Weights of a small image VAE.
Model: 2.99M parameters, 48-pixel images, encoder arch convformer, encoder norm layernorm, encoder activation reglu, encoder patch size [2, 2], encoder depths [8, 8], encoder widths [64, 128], decoder norm batchnorm, decoder widths [48, 48, 96].
Training: muon at rate 0.012, 3000 steps.
Data: 203450 training examples, 0.9 epochs.
Rows from block 3 of the encoder of a small image VAE, named by matrix and row number. Rows with one number belong to one neuron. Each number is 128 + 24 x the weight over its row's rms, rounded and kept within 0 to 255. All counts start at 0. After the name is the row's rms in percent of the matrix's.
After each neuron's rows are labels from the 100 images, of 14976, where the neuron reaches its largest size: "top examples" is what is common among them. Only what is clearly more common there than usual is listed. The data: photos with spoken descriptions (Open Images, Localized Narratives). In brackets: how many of the 100.
# gate: MLP gate (encoder.blocks.3.mlp.gate.weight, 256x64), inputs 0-63
# fc1: MLP up (encoder.blocks.3.mlp.fc1.weight, 256x64), inputs 0-63
# fc2: MLP down (encoder.blocks.3.mlp.fc2.weight, 64x256, transposed), outputs 0-63

gate.49 053 [136 108  99 134 108 122 119 180 143 127 135 117 147 155 141 109 146 147 174 120 107 133 108 110 148 121 119 127 126 114 151 102 133 122 137 127 154 132 143 134 146 161 149 112 152 142 125  73 109  61 130  90 110 196  79 119 120 119 118 168 160 113 110 121]
fc1.49 065 [ 93  75 151 138 137 148  98 134 129  83 147  81 155 170 134 151 145 144 114 165 144 165  95  97  97 143 118 179  99 143 129 153 115 157 147 134 101 142 102 103 118  99 141 160 111 119 144 145 123 137 128 142  95 123 129  93  96 148 129 123 129 140 126 100]
fc2.49 050 [125 110 118 126 131 162 191 133 149 172 164 101 105  95 154 138 150 158  94 124  87 102 152 137 101 117 158  94 112  94  97 100 148 128 103 140 149 106 179 152 154 180 105 135 117 137 126 120 105 102 126 143 124 133 126 107 112 107 114 140 116 121 131 143]
top examples: text has "sky" (52)

gate.195 138 [128 109 158 107 127 127 109 103 164 116 112 130 122 131 131 115 142  93 127  84 128 141 103 145 116 152 108 134 178  66 131 140 162 108 104 150 137 162 111 122  79 105 160 141 154 184 125 114 165 111 115 115 115 143 173 130 135 171 126 118 142 101 141 104]
fc1.195 123 [110 157 161 147 110 168 102 150 131 111 163 108 132 125 140 148 152 144  95 143 124 164 117  86 122 123 126  96 120  87 103  87 138 109 132 134 127 143 106 133 162 113  78 159 106 115 131 177 149 103 133 142 133 107  97 146 107 115 139  97 177 168 111 144]
fc2.195 175 [147 112 111 111  95 107 158 166 120 146 159 147 101 119 118  72  99 130 149  65 127 111 148 140 148 137 123 134 124 126 133 133 110 144 152 126 156 120 172 108 108  94 145 102 144 179  96 124 153 156 117 131  98 101 157 151 154 129 143 159 112 130 130  85]
top examples: text has "man" (29)

gate.92 186 [155 138 129  90 139 152 138 132 139 161 134 132  67 116 109 118 145 112  99 173 162 136 140 123  99 129 143 101 105  88 156 146 133 165 105 161 124 140 136 135 127 113 128 118 124 109 128 149 134 132 152 148 125 197  75 115  80 151 124 122 123 131  88 106]
fc1.92 164 [124 153 113 170 176 156  98 123 156 171 129 102 117  94 128  99 112 113 115 117 116 152  82 123 138 119 176 117 104 105  91 132 150 126  96 140 125 118 122  69 149 147 108 121 138 121 150 148 133 110 139 139 138 145 149  95 151 123 127 113 115 190 153 104]
fc2.92 176 [110 133  97  90 123 132 158 110 143 129 143 112 141 107 100 114 120 176 140 122 123  87 124 126  69 135 121 206  94 175 120 100 136 142 156 147 148 135 139 172  76 140 115 115 103 148 122 159  89 129 117 142 141 122 148 120 131 139 127 145 119 140 122 126]
top examples: text has "blue" (26)

gate.160 147 [148 138 150 125 118 132 117 179 136 141 133 126 118 132  98 140 119 122  89 146  88 157 175 122  80 107  98 130 117 112  96 138 139 152 124 155 128 132 112 129 103 128 123 166 128  57 149 119 117 156 156 120 157 114 147  66 128 109 149 148 155 140 100 153]
fc1.160 134 [135 112 144 110 137  95 131 133 150 129 128 138 122 159 105 100 107 140 118 107 126 112 141 138 159 126  81 134 123 149 141 164 126 172  99 169 107 154 122 110 104  98 166 103 142  94 168 152  95 166 123 131 143 129 110  68 131  97 124 181 137 108 117 159]
fc2.160 166 [172 146 139 120 127  91 134 126  88 148 147 132 130 139 107 130 113  76 133 118 109 169 122 106 119 149 118 149  94 156 119 116 116 124 134  98 136 125 140 126 104 120 103 201 140 155 115 125 167  95 158 100 121 164 150 174 135 136 127 101 139 144 101  84]
top examples: text has "black" (25)

gate.86 112 [130 120 139 122 158 107 175 130 106 153 123 102  94 127 124 113 127 126 106 163 150 129 123 110 125  96 119 124 162 107 125 143 156 124  94 201 124 130 112 159 112 153 117 107  74 156 106 132 113 151 105 117 106 146 123 178 146  96 180 115  99 121 115 118]
fc1.86 089 [145 140 104 118  90 149 106 123 133 104 114 141 165 129 114 163 135 122 146  78 122 123 135 150 122 160 135 123 107 127 139 122 101 130 167  70 132 120 133  87 136 100 140 139 177  92 159 100 146 110 161 137 122 124 133  85  81 154  95 130 169 156 128 117]
fc2.86 116 [176 170 132 120 178 129 130 115 114 157 127  95 119  83 108 119 121 107 124 151 124 138 103  98 144 122 177 102 141 144  81 116  97 128 107 151 100 148 174 166 120  81 146 167  98 113 123 116 136 130 130 114 118 139 133 141 142 131 177  99 124 123 114 132]
top examples: text has "blue" (26)

gate.149 006 [138  73 146 145 131 144  87 145  91 148 138 121  91 139 113 115 156 117 125  91  97 106 127 133 121 145 120 171  88 136 105 118 118 124  95 137 113 122  86  68 115 134 157 152 137 139 136 126 110 104 140  98 167 117 139 151  93 137 126 176 107 150 125  94]
fc1.149 006 [131 115 126 115 124 135 153  97 142 163 190 145 142 129 109 121  97 111 133 109 153 122 154  62 146 145 114 153 118  90  97 115 118 119  78 121 139 137 120 112 147 135 128 126 129 146 106 150 128 136 136 149 109 198  95 140 137 170 131  86 123 168 135 140]
fc2.149 007 [ 97 106  82 111 143  96 145 124 141 127 145 146 146 136 124 135 116 119 166 177 135  96  96 127  91 123 156 100 137 124 146 184 147 130 142 126  98 118 155 141 130 175  90 136 132 101 141 124 121  89 169  74 164 144 132 111 104 156 114 112 138 131 120 147]
top examples: text has "man" (31)

gate.242 006 [104 109 116 113  96 148 163 145 118 128 122 123 156 113 122 120 105 138 122 147 145 101  98 129 126 125 133 110 109 164 122 139 144 157 106 127 120 143  68 136 156 127 119 144 152 103 101 143 153 147 133 120 113 172  60 143  77  78 136 167 157 106 149 155]
fc1.242 006 [147 114  95  84 118 126 150 132 123 101 139 115 136 103 152 110 156 137 161 152 107 130 108 115 116 150 163 112 131 186 148 124 131 142 133 145 141 112 136 105 162  73 144 112 169 122  95 133 183 185 105 116 138 126 115 144 108 126  85 138 161 129 150 114]
fc2.242 007 [107  97 121 116 156 117 123 132 167 113 124 139 160 156 132 148 117 130 156 141 121 105  91 123  71  96 140 109 160 123 133 174 148 152 141 104  97 122 153 102 131 171  92 129 105  99 128 144 135 116 124  61 158 112 149 105 125 170 114  96 104 134 134 125]
top examples: text has "red" (29)

gate.200 008 [152 178  96 121 109 140 142 143 111 124  83 168  87 148 123 110 120 142 151 113 133 128 120 188 186  85 116 138  93 136 116 100 116 127 133 108 110 113 157  93 103 102 137 120 104 134  99 115 157 129 144 112 118 135 168  93 128 133 131 166 148 124 104 139]
fc1.200 006 [137 127 120 126 135  94 139 192  84 124 144 141 113 138 144  89 152  87 136 127 100 137 158 140 125 108 103 105 129 165 163 103 155 110 111 140 131  96 151 125 123  98 149 104 111 127  83 101 128 163 129 103 171 112 125  99  86 132 109 167 134 111 108 103]
fc2.200 008 [ 96 111 103 116 149 143 122 146 109  98  99 137 172 145  91 138 131 132 166 163 118 106 102 159 107 141 113 104 159 147 147 164 141 154 131 130 124 136 127 107 120 153  96 114  95  64 132 139  97 112 163  93 175 151 136 125 117 161 121 104 146 168 130 135]
top examples: text has "lights" (27)

gate.196 100 [118 111  84  93 140 123 144 129 159 132 161  89 132 147 131 113 160 135 141 137 156 162 113 115  83 156 129 141 109  82 100 138 161 156 117 142 157 135 108 113 143 154 132 122 117 132 165  97 114  54 125 120 125 174  94  94 114 122 118 156 141 132 126 134]
fc1.196 100 [123  71 136 143 129 148 133 130 153  98 109  63 139 163 153 151 125 161 134 154 112 121 111 102 133 129 112 138 149 159 148 133 108 171 130 148  84 140 110 113 151 138 126 154  91  95 142 165 129 127 131 101  81 154  90 127  91 151 129 136 150 152 133 137]
fc2.196 082 [ 95 147 139 114 142 159 151 129 115 167 153 100 130  81 153 135 141 144 106 160 118 113 171 101  81 135 152 128 106 116  64 124 180 150  92 113 135 140 158 128 133 139 104  93 139 115 157 144 120 123 128 138 147 106 139 135 127 101 103  95  95 145 151 145]
top examples: text has "sky" (50)