config = dict(
    rotation_deg=10,
    bottleneck='kl',
    downsampling_factor=4,
    encoder_activation='reglu',
    encoder_parallel_block=False,
    encoder_inner_norm=True,
    encoder_depths=[8, 8],
    encoder_kernel_size=7,
    decoder_widths=[48, 48, 96],
    decoder_block='sep',
    residual_init='zero_last',
    optimizer='muon',
    momentum=0.95,
    weight_decay=0.2,
)
Rows from block 3 of the encoder of a small image VAE, named by matrix and row number. Rows with one number belong to one neuron. Each number is 500 + 50 x the weight over its row's rms, rounded and kept within 0 to 999. All counts start at 0. Numbers have three digits each.
After each neuron's rows are labels from the 100 images, of 14976, where the neuron reaches its largest size: "colour at peak" is the nearest of a few named colours to the mean colour under the peak. Only what is clearly more common there than usual is listed. The data: photos with spoken descriptions (Open Images, Localized Narratives).
# gate: MLP gate (encoder.blocks.3.mlp.gate.weight, 256x64), inputs 0-63
# fc1: MLP up (encoder.blocks.3.mlp.fc1.weight, 256x64), inputs 0-63
# fc2: MLP down (encoder.blocks.3.mlp.fc2.weight, 64x256, transposed), outputs 0-63

gate.24:505523440503528501475501535524531508483554465438459453513453438470497556555598579464438543552508491490497526467423543513493494501570399505554464450477488408384611418516414609513535547504457545
fc1.24:467436603480452496443577491443472490452497474450476463451506460374500528493509472491523503481445366426515539520507426460465500573608473486496509452549498509476488376558507471512544396494561538
fc2.24:445464396444536466510492545470531498582536496497473494572576495435427502389481549416546478517590551534514458413504556513491576439531479414542472466426548406569522518482497551467476539550476552
colour at peak: yellow

gate.225:433512469499423399461494591460563547554474526490546536486524509545521487542525469503478579531473470487501525456530443611461583609559516409481496526527387401412525404485531488504523507523484520
fc1.225:529475463514484565505536493583602451488470408476507448482420487476448520474477544481593502445564466519529465550504497361542408462472552510533520466473582560582469598545471472553538448426527486
fc2.225:484489424522521472522566506507564550406598529564576476473399523438543484615489494522535497439493485458564475558515480519460503450540532506463432475422521550469483462383570493528588526527408462
colour at peak: brown

gate.228:497585533517522570492491492477575496399474484524423486493482565603488483551499588565478513572444464472492504551598489412569580482474498530451523616600447513498487553464476520453476540486412522
fc1.228:387537457425435531505478560511568529516540515430514490490482437543547534469508482550479511539556541558603558554526549408487564444532502632519559546558541556515515435485406564480543478530496552
fc2.228:442450393447516453521499505495526532575482493469480508573594493466437534408464541449524471516537514546526467423481590495453581422578489432545486465401547393599529519469501545446474536501486499
colour at peak: white

gate.45:481459502526485463493554430521482582472552462427460522525496469475567420416482571564508495547585484491445467533462503524474548495517503431578454491495520468475490454516406667570512500616497429
fc1.45:465511479500475443487503434475494596425545470416466513529442515434529465420477542563478478508541525500428500526414566539444553495546506415580522507535527499508499466536440656505499523640517456
fc2.45:633493507462516474490465491418539450490490599554392497517579420457470449481532484501487562560526546461578458567470436498520528437425485536419564513553415530514537486489616447485479501486490529
colour at peak: green; cyan

gate.15:467583442463473609548541469539417541469526492571499540508402476394566455577476445461430479504476472512431445531469509474498537393433568465584544524425516484481503533564563496506531516566509529
fc1.15:432516441459509581570536449482490520483539539600533497506434450419548428530443422460457458530469455489448381527496512496495538456386527482549542496359558487522565537538516504527523498576530512
fc2.15:432457364429532507512564501427483465447503545540442454547557509531457476420432427540499578549502482549538524453513564415497557476516589422574514555497451479464551566495446588502490514548526492
colour at peak: cyan

gate.222:489447452508491542486554442509472447439545603422500550605561416448444433484491522530466395549458524499480494504541488573547479574449475560592452542465504490391421500553495470477547464544539535
fc1.222:504498506572555466535466562595454590419466527421476421539585566545418447544481522479495429492527502428486435609491470577579432578480441525457458451504535512567462518557508465495501478484467512
fc2.222:529539424572515502580498494402535451526538546466518547465492505512449546542496487433593534541558414425491508502477479396478491395568493560423477407558439470503564471464472535585520542576488508
colour at peak: cyan

gate.89:460535465459529563474464529530506531450475479507511493461401498491493415623548515457391468515464685497508540615452487508559552444510536462522496484556492401472529451562498484534520482523503479
fc1.89:397517455434549571483499578533519540452466496537547468455402444502528435581527548441436491541449658482496537619491506542575530452454483473535510460586461448502526462520488517540478461500502468
fc2.89:385443550479526501562478586509497557532469487562532469515605489442575464426409555561527436532502428466523473518477509415515509431508456498476546489577462595594532530476451521420470535464514451
colour at peak: yellow

gate.5:486479596503515501505376448424520512427491515548424491376491516464541527494544468456491578529466438526407553440534516538502483598564596520510487487595422530517465529519564475573521504480482449
fc1.5:500429520509451455501553583505550421570501470517587551575545562526400468477527449585512507498531536464525506566419467530569447508505528453505437488409511399450519423483421579439531493504469556
fc2.5:476501489519550444393471489507597562491379456520418470455496433541545500567494593432505472466554488538464589417508509535479464534448486512531524525600491547605478593541476472463504448472529459
colour at peak: brown

gate.42:521448505411429474524479363406494450481546552544562473546375476401529453471582526574471518535563492465458537523508518448416474459508495470411568512529485469522534570567501505483488472530466542
fc1.42:401439430487393472557481547442547548473502567488525583430509564472518488539484488469523431531426556521598466596566482505545361536524454489494533463510454515504502548482433436515441518540530463
fc2.42:448474388463543483525498522463497494587541494496467503573588521442436531414498543423533491497595548558523476428475534498473610409541486415516477493448541385590531469478462539483499525529464536
colour at peak: yellow; white

gate.244:585433490502520499493434529496494427502507500473448525650548412502429488386581557509510543455436554522511557483514512455561450500509439507493472595508474508516430515537394605532526470510469461
fc1.244:560552519533459571440487629570389495548501478453441440504537513485435525492528417459605517531486567515548495495453460421592499507410492527499413516539528385493486535544472463487509530447494509
fc2.244:468410484535514494542457397403576580538522511480546552551526488505497431443554561584429477559477474476403494479546476516485476495574456503486593566459482540536461389542513478588477461554474461
colour at peak: blue

gate.102:556518565542488511520419503530539534508508514431508502463485477515478452552500441475521584552505451405480420481472445457501458471543422473519534586460545603605527540630456374531464453471516518
fc1.102:513613493518476443495477507550537599529506445481507425452476540481515462434533501507501542503624460512568370528423523564512549427540392454513467598489549528515508548559475482468427494465452480
fc2.102:431411467457425411512540533587552416412472459501410564499500510514577513602546488468459525534493570524461481492550508456450554513481478436556558500593517441483506559430479438508537510533589510
colour at peak: grey

gate.141:487450457432543477437442588544474484530484555402463487594537494553445564480535640477427521439483502557466559433525498561546540527524477524466469493543517481514555499517425543506412511403411487
fc1.141:479484449497487493404429546553430468541480478501487511527487547452456579492578518467372551443521482535431542448484422616525527479480513473521466508509589470501441491645521474497508411437451518
fc2.141:462506499544489479519559524492556486456544618524367465510491504527496446484457485471565467585545554464473521503571493404586515539549566414514509483466423474486628496476429459505421544525460437
colour at peak: black

gate.148:461560455499539499427472553541434615395414476482506452600448575488491515578465403529451513463595492555441536569448477507542535450480472490473556502566492488454481518430553487456547497532505429
fc1.148:520473580468436488573440448449561418652601535440515593439529485500497455396539561489505437543435550481534515500559490439414474554518428501441478500515517534535502453537505504492465512485525538
fc2.148:545470454476544542428465549487387522425467467554487426564498533516464487613533538560485508451618539532514514492512467500518520457445407507572582451539531480443487527394549415429530517512550510
colour at peak: blue

gate.151:579431410475542490525503521547488416525460591546513374479452531499539527505547538518468535497570561474491487497435476443533527506512531475423460605533497382462551493582494412462577555518553507
fc1.151:479366468558597496546593459495562464509463483594574506493531493558490559527571484481463565519505509416561435428499466478531445568523501488435451567553497460532472478612517431484508534471545448
fc2.151:463502510437523520492509634532482483555500506491489453502535484481510589373482558505542587457428513533508382496473556460456531430558373455531587532512524429487500560468442560476473497508562490
colour at peak: red

gate.240:474481491574450498523392566470470512482540551542600463503444387517520476532434518551515492583549520471512401527491441519481475441495627428468536440383473493453542496481500502443525420540489471
fc1.240:548473400565482453516417510567502551501449495579579454571428494516412517540522460485508534466443484537445486529488540476552530472518497573531412572443541440541590505494399558513475530598566462
fc2.240:441456412437544455549484528482519523555520500513493479589579493455448514412487534452505502543603539561540454443482564495496605412528499397518493466414551405593533482484475572456504519520483533
colour at peak: blue; cyan

gate.236:538499545561517467494515526422426563455514536462401586511521529542520463503512527526541425356542526490484568536469496483541597506458578469507427441481472497478551614508467465509550435471399457
fc1.236:470546573518535524467483480560534465573626522548456498449485457554521572487570442515496500427513467583497561501491378422357532505482472503435495457524535513521470538416530437431552479529486466
fc2.236:448469481495385532549555532487598534393430486464419443587498481450558422509469480489544513523542462518546546534436563542562457488498481414524530489478532533603458547472480462565557531405525479
colour at peak: black

gate.177:557480493485541532569592483570493462481510483536385463524417509452538434517503489581513546535393475503452557531603468483470554458580570455509524505469566513500426427454503535381507557460455498
fc1.177:439454528426472490460461399497525543525525469509425473470501466535523429406511525522553537476538548525536395609497574440448418546406467566483567503443469454534453567457462547491427511448476545
fc2.177:438443390451561455525497514471508519560517490509479483590591500440442508412476528432525483524607556537521457425490555516498587424544498406543497468424544396579526507491484552480493517524467545
colour at peak: pink

gate.163:525476443468503566554527454626523557518397458507509508531425463454431547520447494467483523517502454466516468587434483540565503589559552486455463499377555477504479468515616440597512490472475516
fc1.163:537498479454519528532586492610550547521449498456517531540400471432434515484460534452514532493471446458538477608424479525525469610575512535395511515373547461512478479524558467584521453516514525
fc2.163:467563468418467465485496612561479458563460561478547453524567504526474488441455566450556563504510527552507413437556449491458423447475389491512521576567540392492544550479469566541458515492558494
colour at peak: pink

gate.231:455439515391468489547596399480490494508496514490537554532516487439578498480553595509495554604535458425550558482511452520543393476471398561473432530477456504556495490528484462589487468513432546
fc1.231:549559504605543491404422571501511523512594504450392447508502504568464520596477486500415447384470537554471482484501486444462569529563548489532487453484512483464504524515479565389541465444535523
fc2.231:466458479460498414514522432517553582443527434605521487450467509372510465451473410495539524587515498480492481448608541556552505492472542536550545479403502575586420507505575468532486480507515469
colour at peak: red

gate.245:492593542532398566524486459466521560431457505583465567512496465433543423621509467532479554512518529498444503562492485381509529365396519544506530500457527519532441503478557554505481495547486486
fc1.245:492379494496525412458524550525509457586534476439549458504534488536504539397520555521543412480487502505523511461505494556475438618656430533520484481586415462477516532480420464495491501488515550
fc2.245:475499447432478549519507531552478505604442418482559526527492471440493565493588543453495438560468559496481478513481486557567540500504395400478574503526453425514442495410497469463619596487459509
colour at peak: blue

gate.87:475426457472436560539507458503448470555460557496492563408579445476555468467553590497579628556476436423481493469498441542445475527442530573480452514468482482521560456531542465502511614477477570
fc1.87:504544561537544440460479557546514486462593516472466446601468509538469536592469469507417420399528527553507524499470523445591457514563474427510470451567509519498534564513458528433520344522506491
fc2.87:491439473459499481568543479458520548424496464603490497399531478404436457501455374511518531564511542552478499416533507567489534550501511532554496497404523564588443434487509482565465573563480558
colour at peak: red; pink

gate.17:430485441485548544524509493486546428427476531493394501509439438576537546485505575558470475492474513496456482598465434595554481509496430445536562427490524599412559444521510550471601474505566494
fc1.17:456517491481570588524522427459559484430497567553403495525445444541538541450541515492481479544462461500474508588440479604471488480519404500473629411538569533416511463500517554477566482507571474
fc2.17:496487457596495545490464537421465476463572563457530519433557496516552517438502593549421492507459495510449404562363541482468563422426489506558502546552444506587555521491423543495466523556494494
colour at peak: green; yellow

gate.26:425544458471466466404466556552445480466553489450559487532383489494495464628451519455533409524532462506524504467553513424526548532509520439528463534473527518373467556513480509544466546528371482
fc1.26:453561430490554585509498466525533437477523438576499441471492448503546543521574502503550546607511508455468394501623604577497517533513491524504444531527502550432443542606559483514539472547487443
fc2.26:432456403458526456526515525483521523552503492506477499572575511438440529409456551433529496522603543549521473428511579523495598426552481419530488488433552387594521512484485557465494536530452553
colour at peak: blue

gate.60:423508473476468430524465503596563465536496429484424461528388488457473470502467459500435504588525460566583537560419521522478528509543478513465517542462432365559504497599475473481508537596509543
fc1.60:487501512488491510552531458552514477511473468491559526580406424375467554563488486454516514479492409582562479560447566518515552577404443460433604468514499504501516507595558583533533547499551511
fc2.60:425481434458541502511468518463508524581503475472508511547615445483433529362464564465515528569514525526543467389517556468469564419533436369536532489468515467566577531479464519450499517550487504
colour at peak: cyan

gate.184:478557532495454526545442539465412497503478514519474547431509462573478498373498509496453470532475492492477585497538498512474657469576547534553517457421525545579536553491492506396442506555397452
fc1.184:463494526466521502556444515540480499474445492450555565561434442547473484464541501513574384440465594473511524554495515561491566449542402650393480541470514463464508563522543550514508513438526439
fc2.184:540445527535518521353517454517511600517594420507503379523399450510496474517454496553509466553511501467478522578494551431479441521542607542502503543479497479484477565568472545465542464420503439
colour at peak: grey

gate.122:496464497489574507499515530545392569435384517509495480529500479465430505480542511519559540617412574482440452408511486481490568514531589525480519446438467452514514522601468590464518456461582511
fc1.122:464307526492468531457512560548416557510526466454525581473516502438424483522451461501571572518528516555506538527500454514615542528445486549535541465479467576487434508523432477543550484491493415
fc2.122:569567576481446546454427431441549537538587565476499495526560513528545349473542505490504497517506444414505473508505471466482542471464585543394484553515446509423492482615547509492491527518452440
colour at peak: black

gate.136:520479477624546520485533506500478416528502534510475484409555520522577506463468567463459437561501464527425522543499529532579522458506508560529545602525438480447494613479516378431597454540480535
fc1.136:603419528454487417487526561476509512472612564475570510511550530477456508562521529581514540487403566495477518538487414547469529511490503441493355481516451439586524487540466457491407454502527458
fc2.136:442454409456538468542505514477521528563510472536478494583578493438439521406480539438535487555588530554537471443479570516507600432526491401531486460419531401602503515487468558454478535521478560
colour at peak: red

gate.96:438464565531543363506531522457448469540538471486547546585454476482429476439524542488611554610475500460494503525473474538570545625473564447541439511455483481438494529504419474485516533496424519
fc1.96:497409461467532552443551393426432448485536397474540460462462543467503496408601503527497554498516425476530492495520463493516484427595435462476588514524486572479403451537456531433549503513558513
fc2.96:400480382458526512517496554500526479537549493502472527576571508445459555447491587413506486463588531527474497422482590499504603429539524415517452478447539387578532485481469553472510486504481547
colour at peak: pink

gate.31:499549498404526506492455506487445515487421523524443493553388565451498501616602477443480522512490488471512433589476441522591575496421441499520472495501531487514438474507575523564524555491419604
fc1.31:505523433345524501467434472443498531538442548514471515556393494465572491557521467439551511502426459499517452600530476469546606539444468479515550514505479425492574503469559510525520519459417592
fc2.31:461444440486473496494517503488471476569540496449504531583608450534396583372467551544582502513511475524525513464478580510395495422619441441527483487468542517579556555480478501478474507516468458
colour at peak: white

gate.27:518425446534490447566434525487585588471579448497435534415453545462463468531500501499452521575459458535530460467478482437506571499528504564581555482411554560521552571498517531555439502426507383
fc1.27:474444585504536545419583465451440516444490518541490470432476474453471574431462453503613501498617436452542393608524463487562460465558532492519487532490474503547460460565497489591554469491483494
fc2.27:503500399588558531601512436386450459449507517488449544513522614416469410530496514463487584448434517556446565503477568499501546549397478542519524442476503523515511500546491487559548488526434513
colour at peak: brown

gate.28:581567530498399478458446429379503544539455474556550543487566480515575543542512467481523579476526421501501530423537446422477488493507486590491486535492605461444393489453500525584488502464492551
fc1.28:455554510480410535489485450410451540589484509655536539461520543528527573580483419453497590525511512453565504502512485470396514456479498500466482503535518425485395505489495579556467544494420494
fc2.28:581446513526445397493583535422497458472489517485472530465540519570538478527496399513544541490523385556470563508524433397489438567497516559410506554529594481439489514490526462591465481483558539
colour at peak: purple

gate.91:518528496453434529437446490420488487499522474572477494527497493551407526397489510488432485500552510481554472491394486508566413446480503582532526591512545546507521622529478432415607542542565512
fc1.91:499519471471447473527488459418442451472481570552530520521436482472433613510509501599452478483527528536576494577427466482568498470414532553597520544548489511441468612457599477424558492448499486
fc2.91:481405458532460455526514515536533425532537493482541528488423524492512479416547483494552511536345561416546522481557485542516457537615528443476471464412453444446564529568468528573522548541464562
colour at peak: orange

gate.146:458490452460494573513516558551518493401508540443549496465500522554419603468485624535447469475499556482534489510514462520501515495529541457567515430495449555532605485528420415387513397536550489
fc1.146:487477441497505574546530567588547479453475508452536516542488484551400563426463579504466468470539543474541444494445456504523508502498565459558540463478468523572597476548396389428436442561574498
fc2.146:417467491551426567524464484499533525472535469477521506490553498480607453461560568548408483563438519572498419538463501513468570468467443463488648457600468489468560547423458462504549516498455450
colour at peak: yellow; orange

gate.113:441518475469378457470523483436564416538486505525399435595481513476512492515506566492460501460565563464469466597424519423570532596466538422458560547470518518453497485553487504513552598485484464
fc1.113:465528454539445504539626609537538532509459459538464475536575519549512549514536447454453514517529501508449476509467454446482484483456567484535429424459565486513539473648517515523579582522442389
fc2.113:477458474426550432496500554486497569590516538542489491566535487440442492378490485453523494593573441577520470436533581499487560432511461473484529492407512404570513524441487550532422511585501541
colour at peak: black

gate.123:495584499388497569534446509471525445493439477425490561460405526499456453587557472417535489483550604483498525559493510539517543492485549427543478488541477472501571428558521428434598524498406497
fc1.123:512501498630487429500518462556437553536498490511475549512511506523531553428438560573377498433579467524517462425497497509520475484442530552473403532439531495504368557478548486582417481482541510
fc2.123:554488485463507468468498473467497535532479515474483523580490554450397475542483399414499518561595568563510513456473519503527550535530585419548475400413536387493524413571538530516511480566484570
colour at peak: yellow

gate.154:421500517530479499434405555524392521555377490567522495571580524541493537480511504501569400487420545442445452459572522577504513513445463576474487534560473440452520462549579552466514474493477479
fc1.154:414511497483459502461449499537423468508415594567565544597600547514499471485488466451502471411525528470475451480557570540484490518551463521575516549542508394382569475543572487545487444506475463
fc2.154:591491466538598527473574381415500453477553547338494513573492480512505445561509531584491447461524450497464507566481495555436519481437571530421553466542439502457493468527506498497522471559505519
colour at peak: white; pink

gate.25:448533427417538460510485435532506526490407467440513547427413503392506523615613462465527552513548549495533478546488467520548533501459524466523463622529579508494490484538520499416479537571433522
fc1.25:453503504383501492505512430480527519497390515402556542481487481403559514516600465453621619492561540458512477547497488504464504505466496512494480576506607506559475510520469465429451536519431555
fc2.25:417448470441571456461448536470454443592523528567534471528551488498555505406534589537477538566519478462441469506480596370550544537546458449454558542508447439531505547491468434430524533502544544
colour at peak: pink

gate.51:402574590445422502505462439504463586482477517461476520534524456485526445490465459553522541455536505462520434501566440557554450477514517589427404534543448498421559424522448542633470508508488505
fc1.51:533477568571493496525496469495586583506502465485507501606665525465573446528509528494538574480447581503486597494521442430459531501455463543536545445501532503534459460461557511545498461430549600
fc2.51:438433404445540459525500535477524512554519473514479487581567500427428508398480540424525489526602539547524462442491544513499589410537492397537493474423536398576516493480467556477494524541461550
colour at peak: blue

gate.142:509576480505523560482508573507465411425489531462419571487480468455377482548427605563522469495429536557514503505461551566487505540495513442537555476503490531508595489446465499422548431607522444
fc1.142:542510459474478569470555531492454542437501550495469592535489494471472511524442551502522502499428451588474496475519543566472506534499527431562603439547491485477554477527396492457526335577464392
fc2.142:410462412477527557547462526441560538507527523435532477553566526450503578393494543505451444559513522550510436447535557508529550386522459429546560440580535466548559500431461550422491464531491497
colour at peak: green

gate.50:477581541394518524517471504543553508464526534583513557413538510503467445537487497550479490464527514575575562624504463452539528452510519534425476516479441458455502534551387501430485393553478406
fc1.50:525427450604465464481488490464430469555481473460497488583435485450533591452532518459544540547459511452436471347523533544472472568464461463558481473536555521550511432457614507570525553494489563
fc2.50:462535558419525489544495519586408462530463419466547459539464556537430569491533455478549506394508540464422501475446513486553464533526453437545423536432626540583531532557545486503526525494481419
colour at peak: black

gate.11:601436464515512472530611489518531497502528567496493493553454482548456441485560603599443463513429494504491523431569449520464514470512446610538515495537552486430617513552511491418490538464509592
fc1.11:439535436446390512569526489563538528566506471499464462498409560445478493547607544519524491543494492440470432543555478428525429574490409481457596505443473541445498449554472460509479522472551397
fc2.11:440446410441547465515499548491511507569533487517475491581573513431433523404492540415539493529573537540532460403496557496509598429539490421532490473428534400598516517492472541475497534551459556
colour at peak: pink

gate.3:545511454472484604494579478516444568464443551510494420444461560467548631539494434467524408554512451488443429500553530465500572476472520578512476594435484494448555421455512579514552504476498467
fc1.3:509572498536493539528513527511502506456504607518524468449456458576458551463493504504397460419491482396551434490523473489583557438525565491458558526477552559405491399399562448529539575543526486
fc2.3:577471469449485425495500497555513569498505406433430445604523504544505472562613491530428531584499471593470558576504531502453484556468514579411434487507451457463589497506486536453506454449478466
colour at peak: blue

gate.97:518555451422616500451538525510539390449504508472442570456473457510515493538569520490546549507461573444480545601462490485512535509596418475497468414498488431533577455550452497487591479406529480
fc1.97:476457567562428408468490491458435512521517500484502439561490491522558497519443400559450460485551452466515487462512499493555455533410617554440465550454531599541435646519486507477440490511496555
fc2.97:483460477490515450513529484495501571544519485433498467595488489431353480464525392426526515528574546584571548429519559518540508493547530401504460454464538399485487527541498492506516469563398552
colour at peak: yellow; orange

gate.233:559587455440492539501459455485479492534426501433517519480452576520474434557532530415475478544488548535511462586461569618451523528515537475461387491517479481461491452450650497514543471469408519
fc1.233:532376544538522476479483561510458481460535570578504502561505446465464510527459490582490577480571476605458564402524482502511464509455482537573473474499435491468448501621425546482403452522574518
fc2.233:474488430425529487477477535527584561522455492529508480503540598394555442432491415483467437532575582539502445519505553480522638468445555433489533506468545402508477489453481498436496517559549562
colour at peak: white; yellow

gate.170:594536545502528471594561440490504483447540475446496548460511441430543510532402521569449537562404447417463484478506507473491557500518470518524595500496446577524512423527580424417560438449540515
fc1.170:415439461422430524504501531495515537555549467611535502510539529551458461458512482442533432510549512564562508510464463621460423473479465548484393520503492445516525572506427530599466574558445443
fc2.170:523434479543563517391359536512492458496430512553500514473445510507577487641524530553415510464475583504406500481575456435493533558472467494534536541561492466473483530499478508471598474517435525
colour at peak: red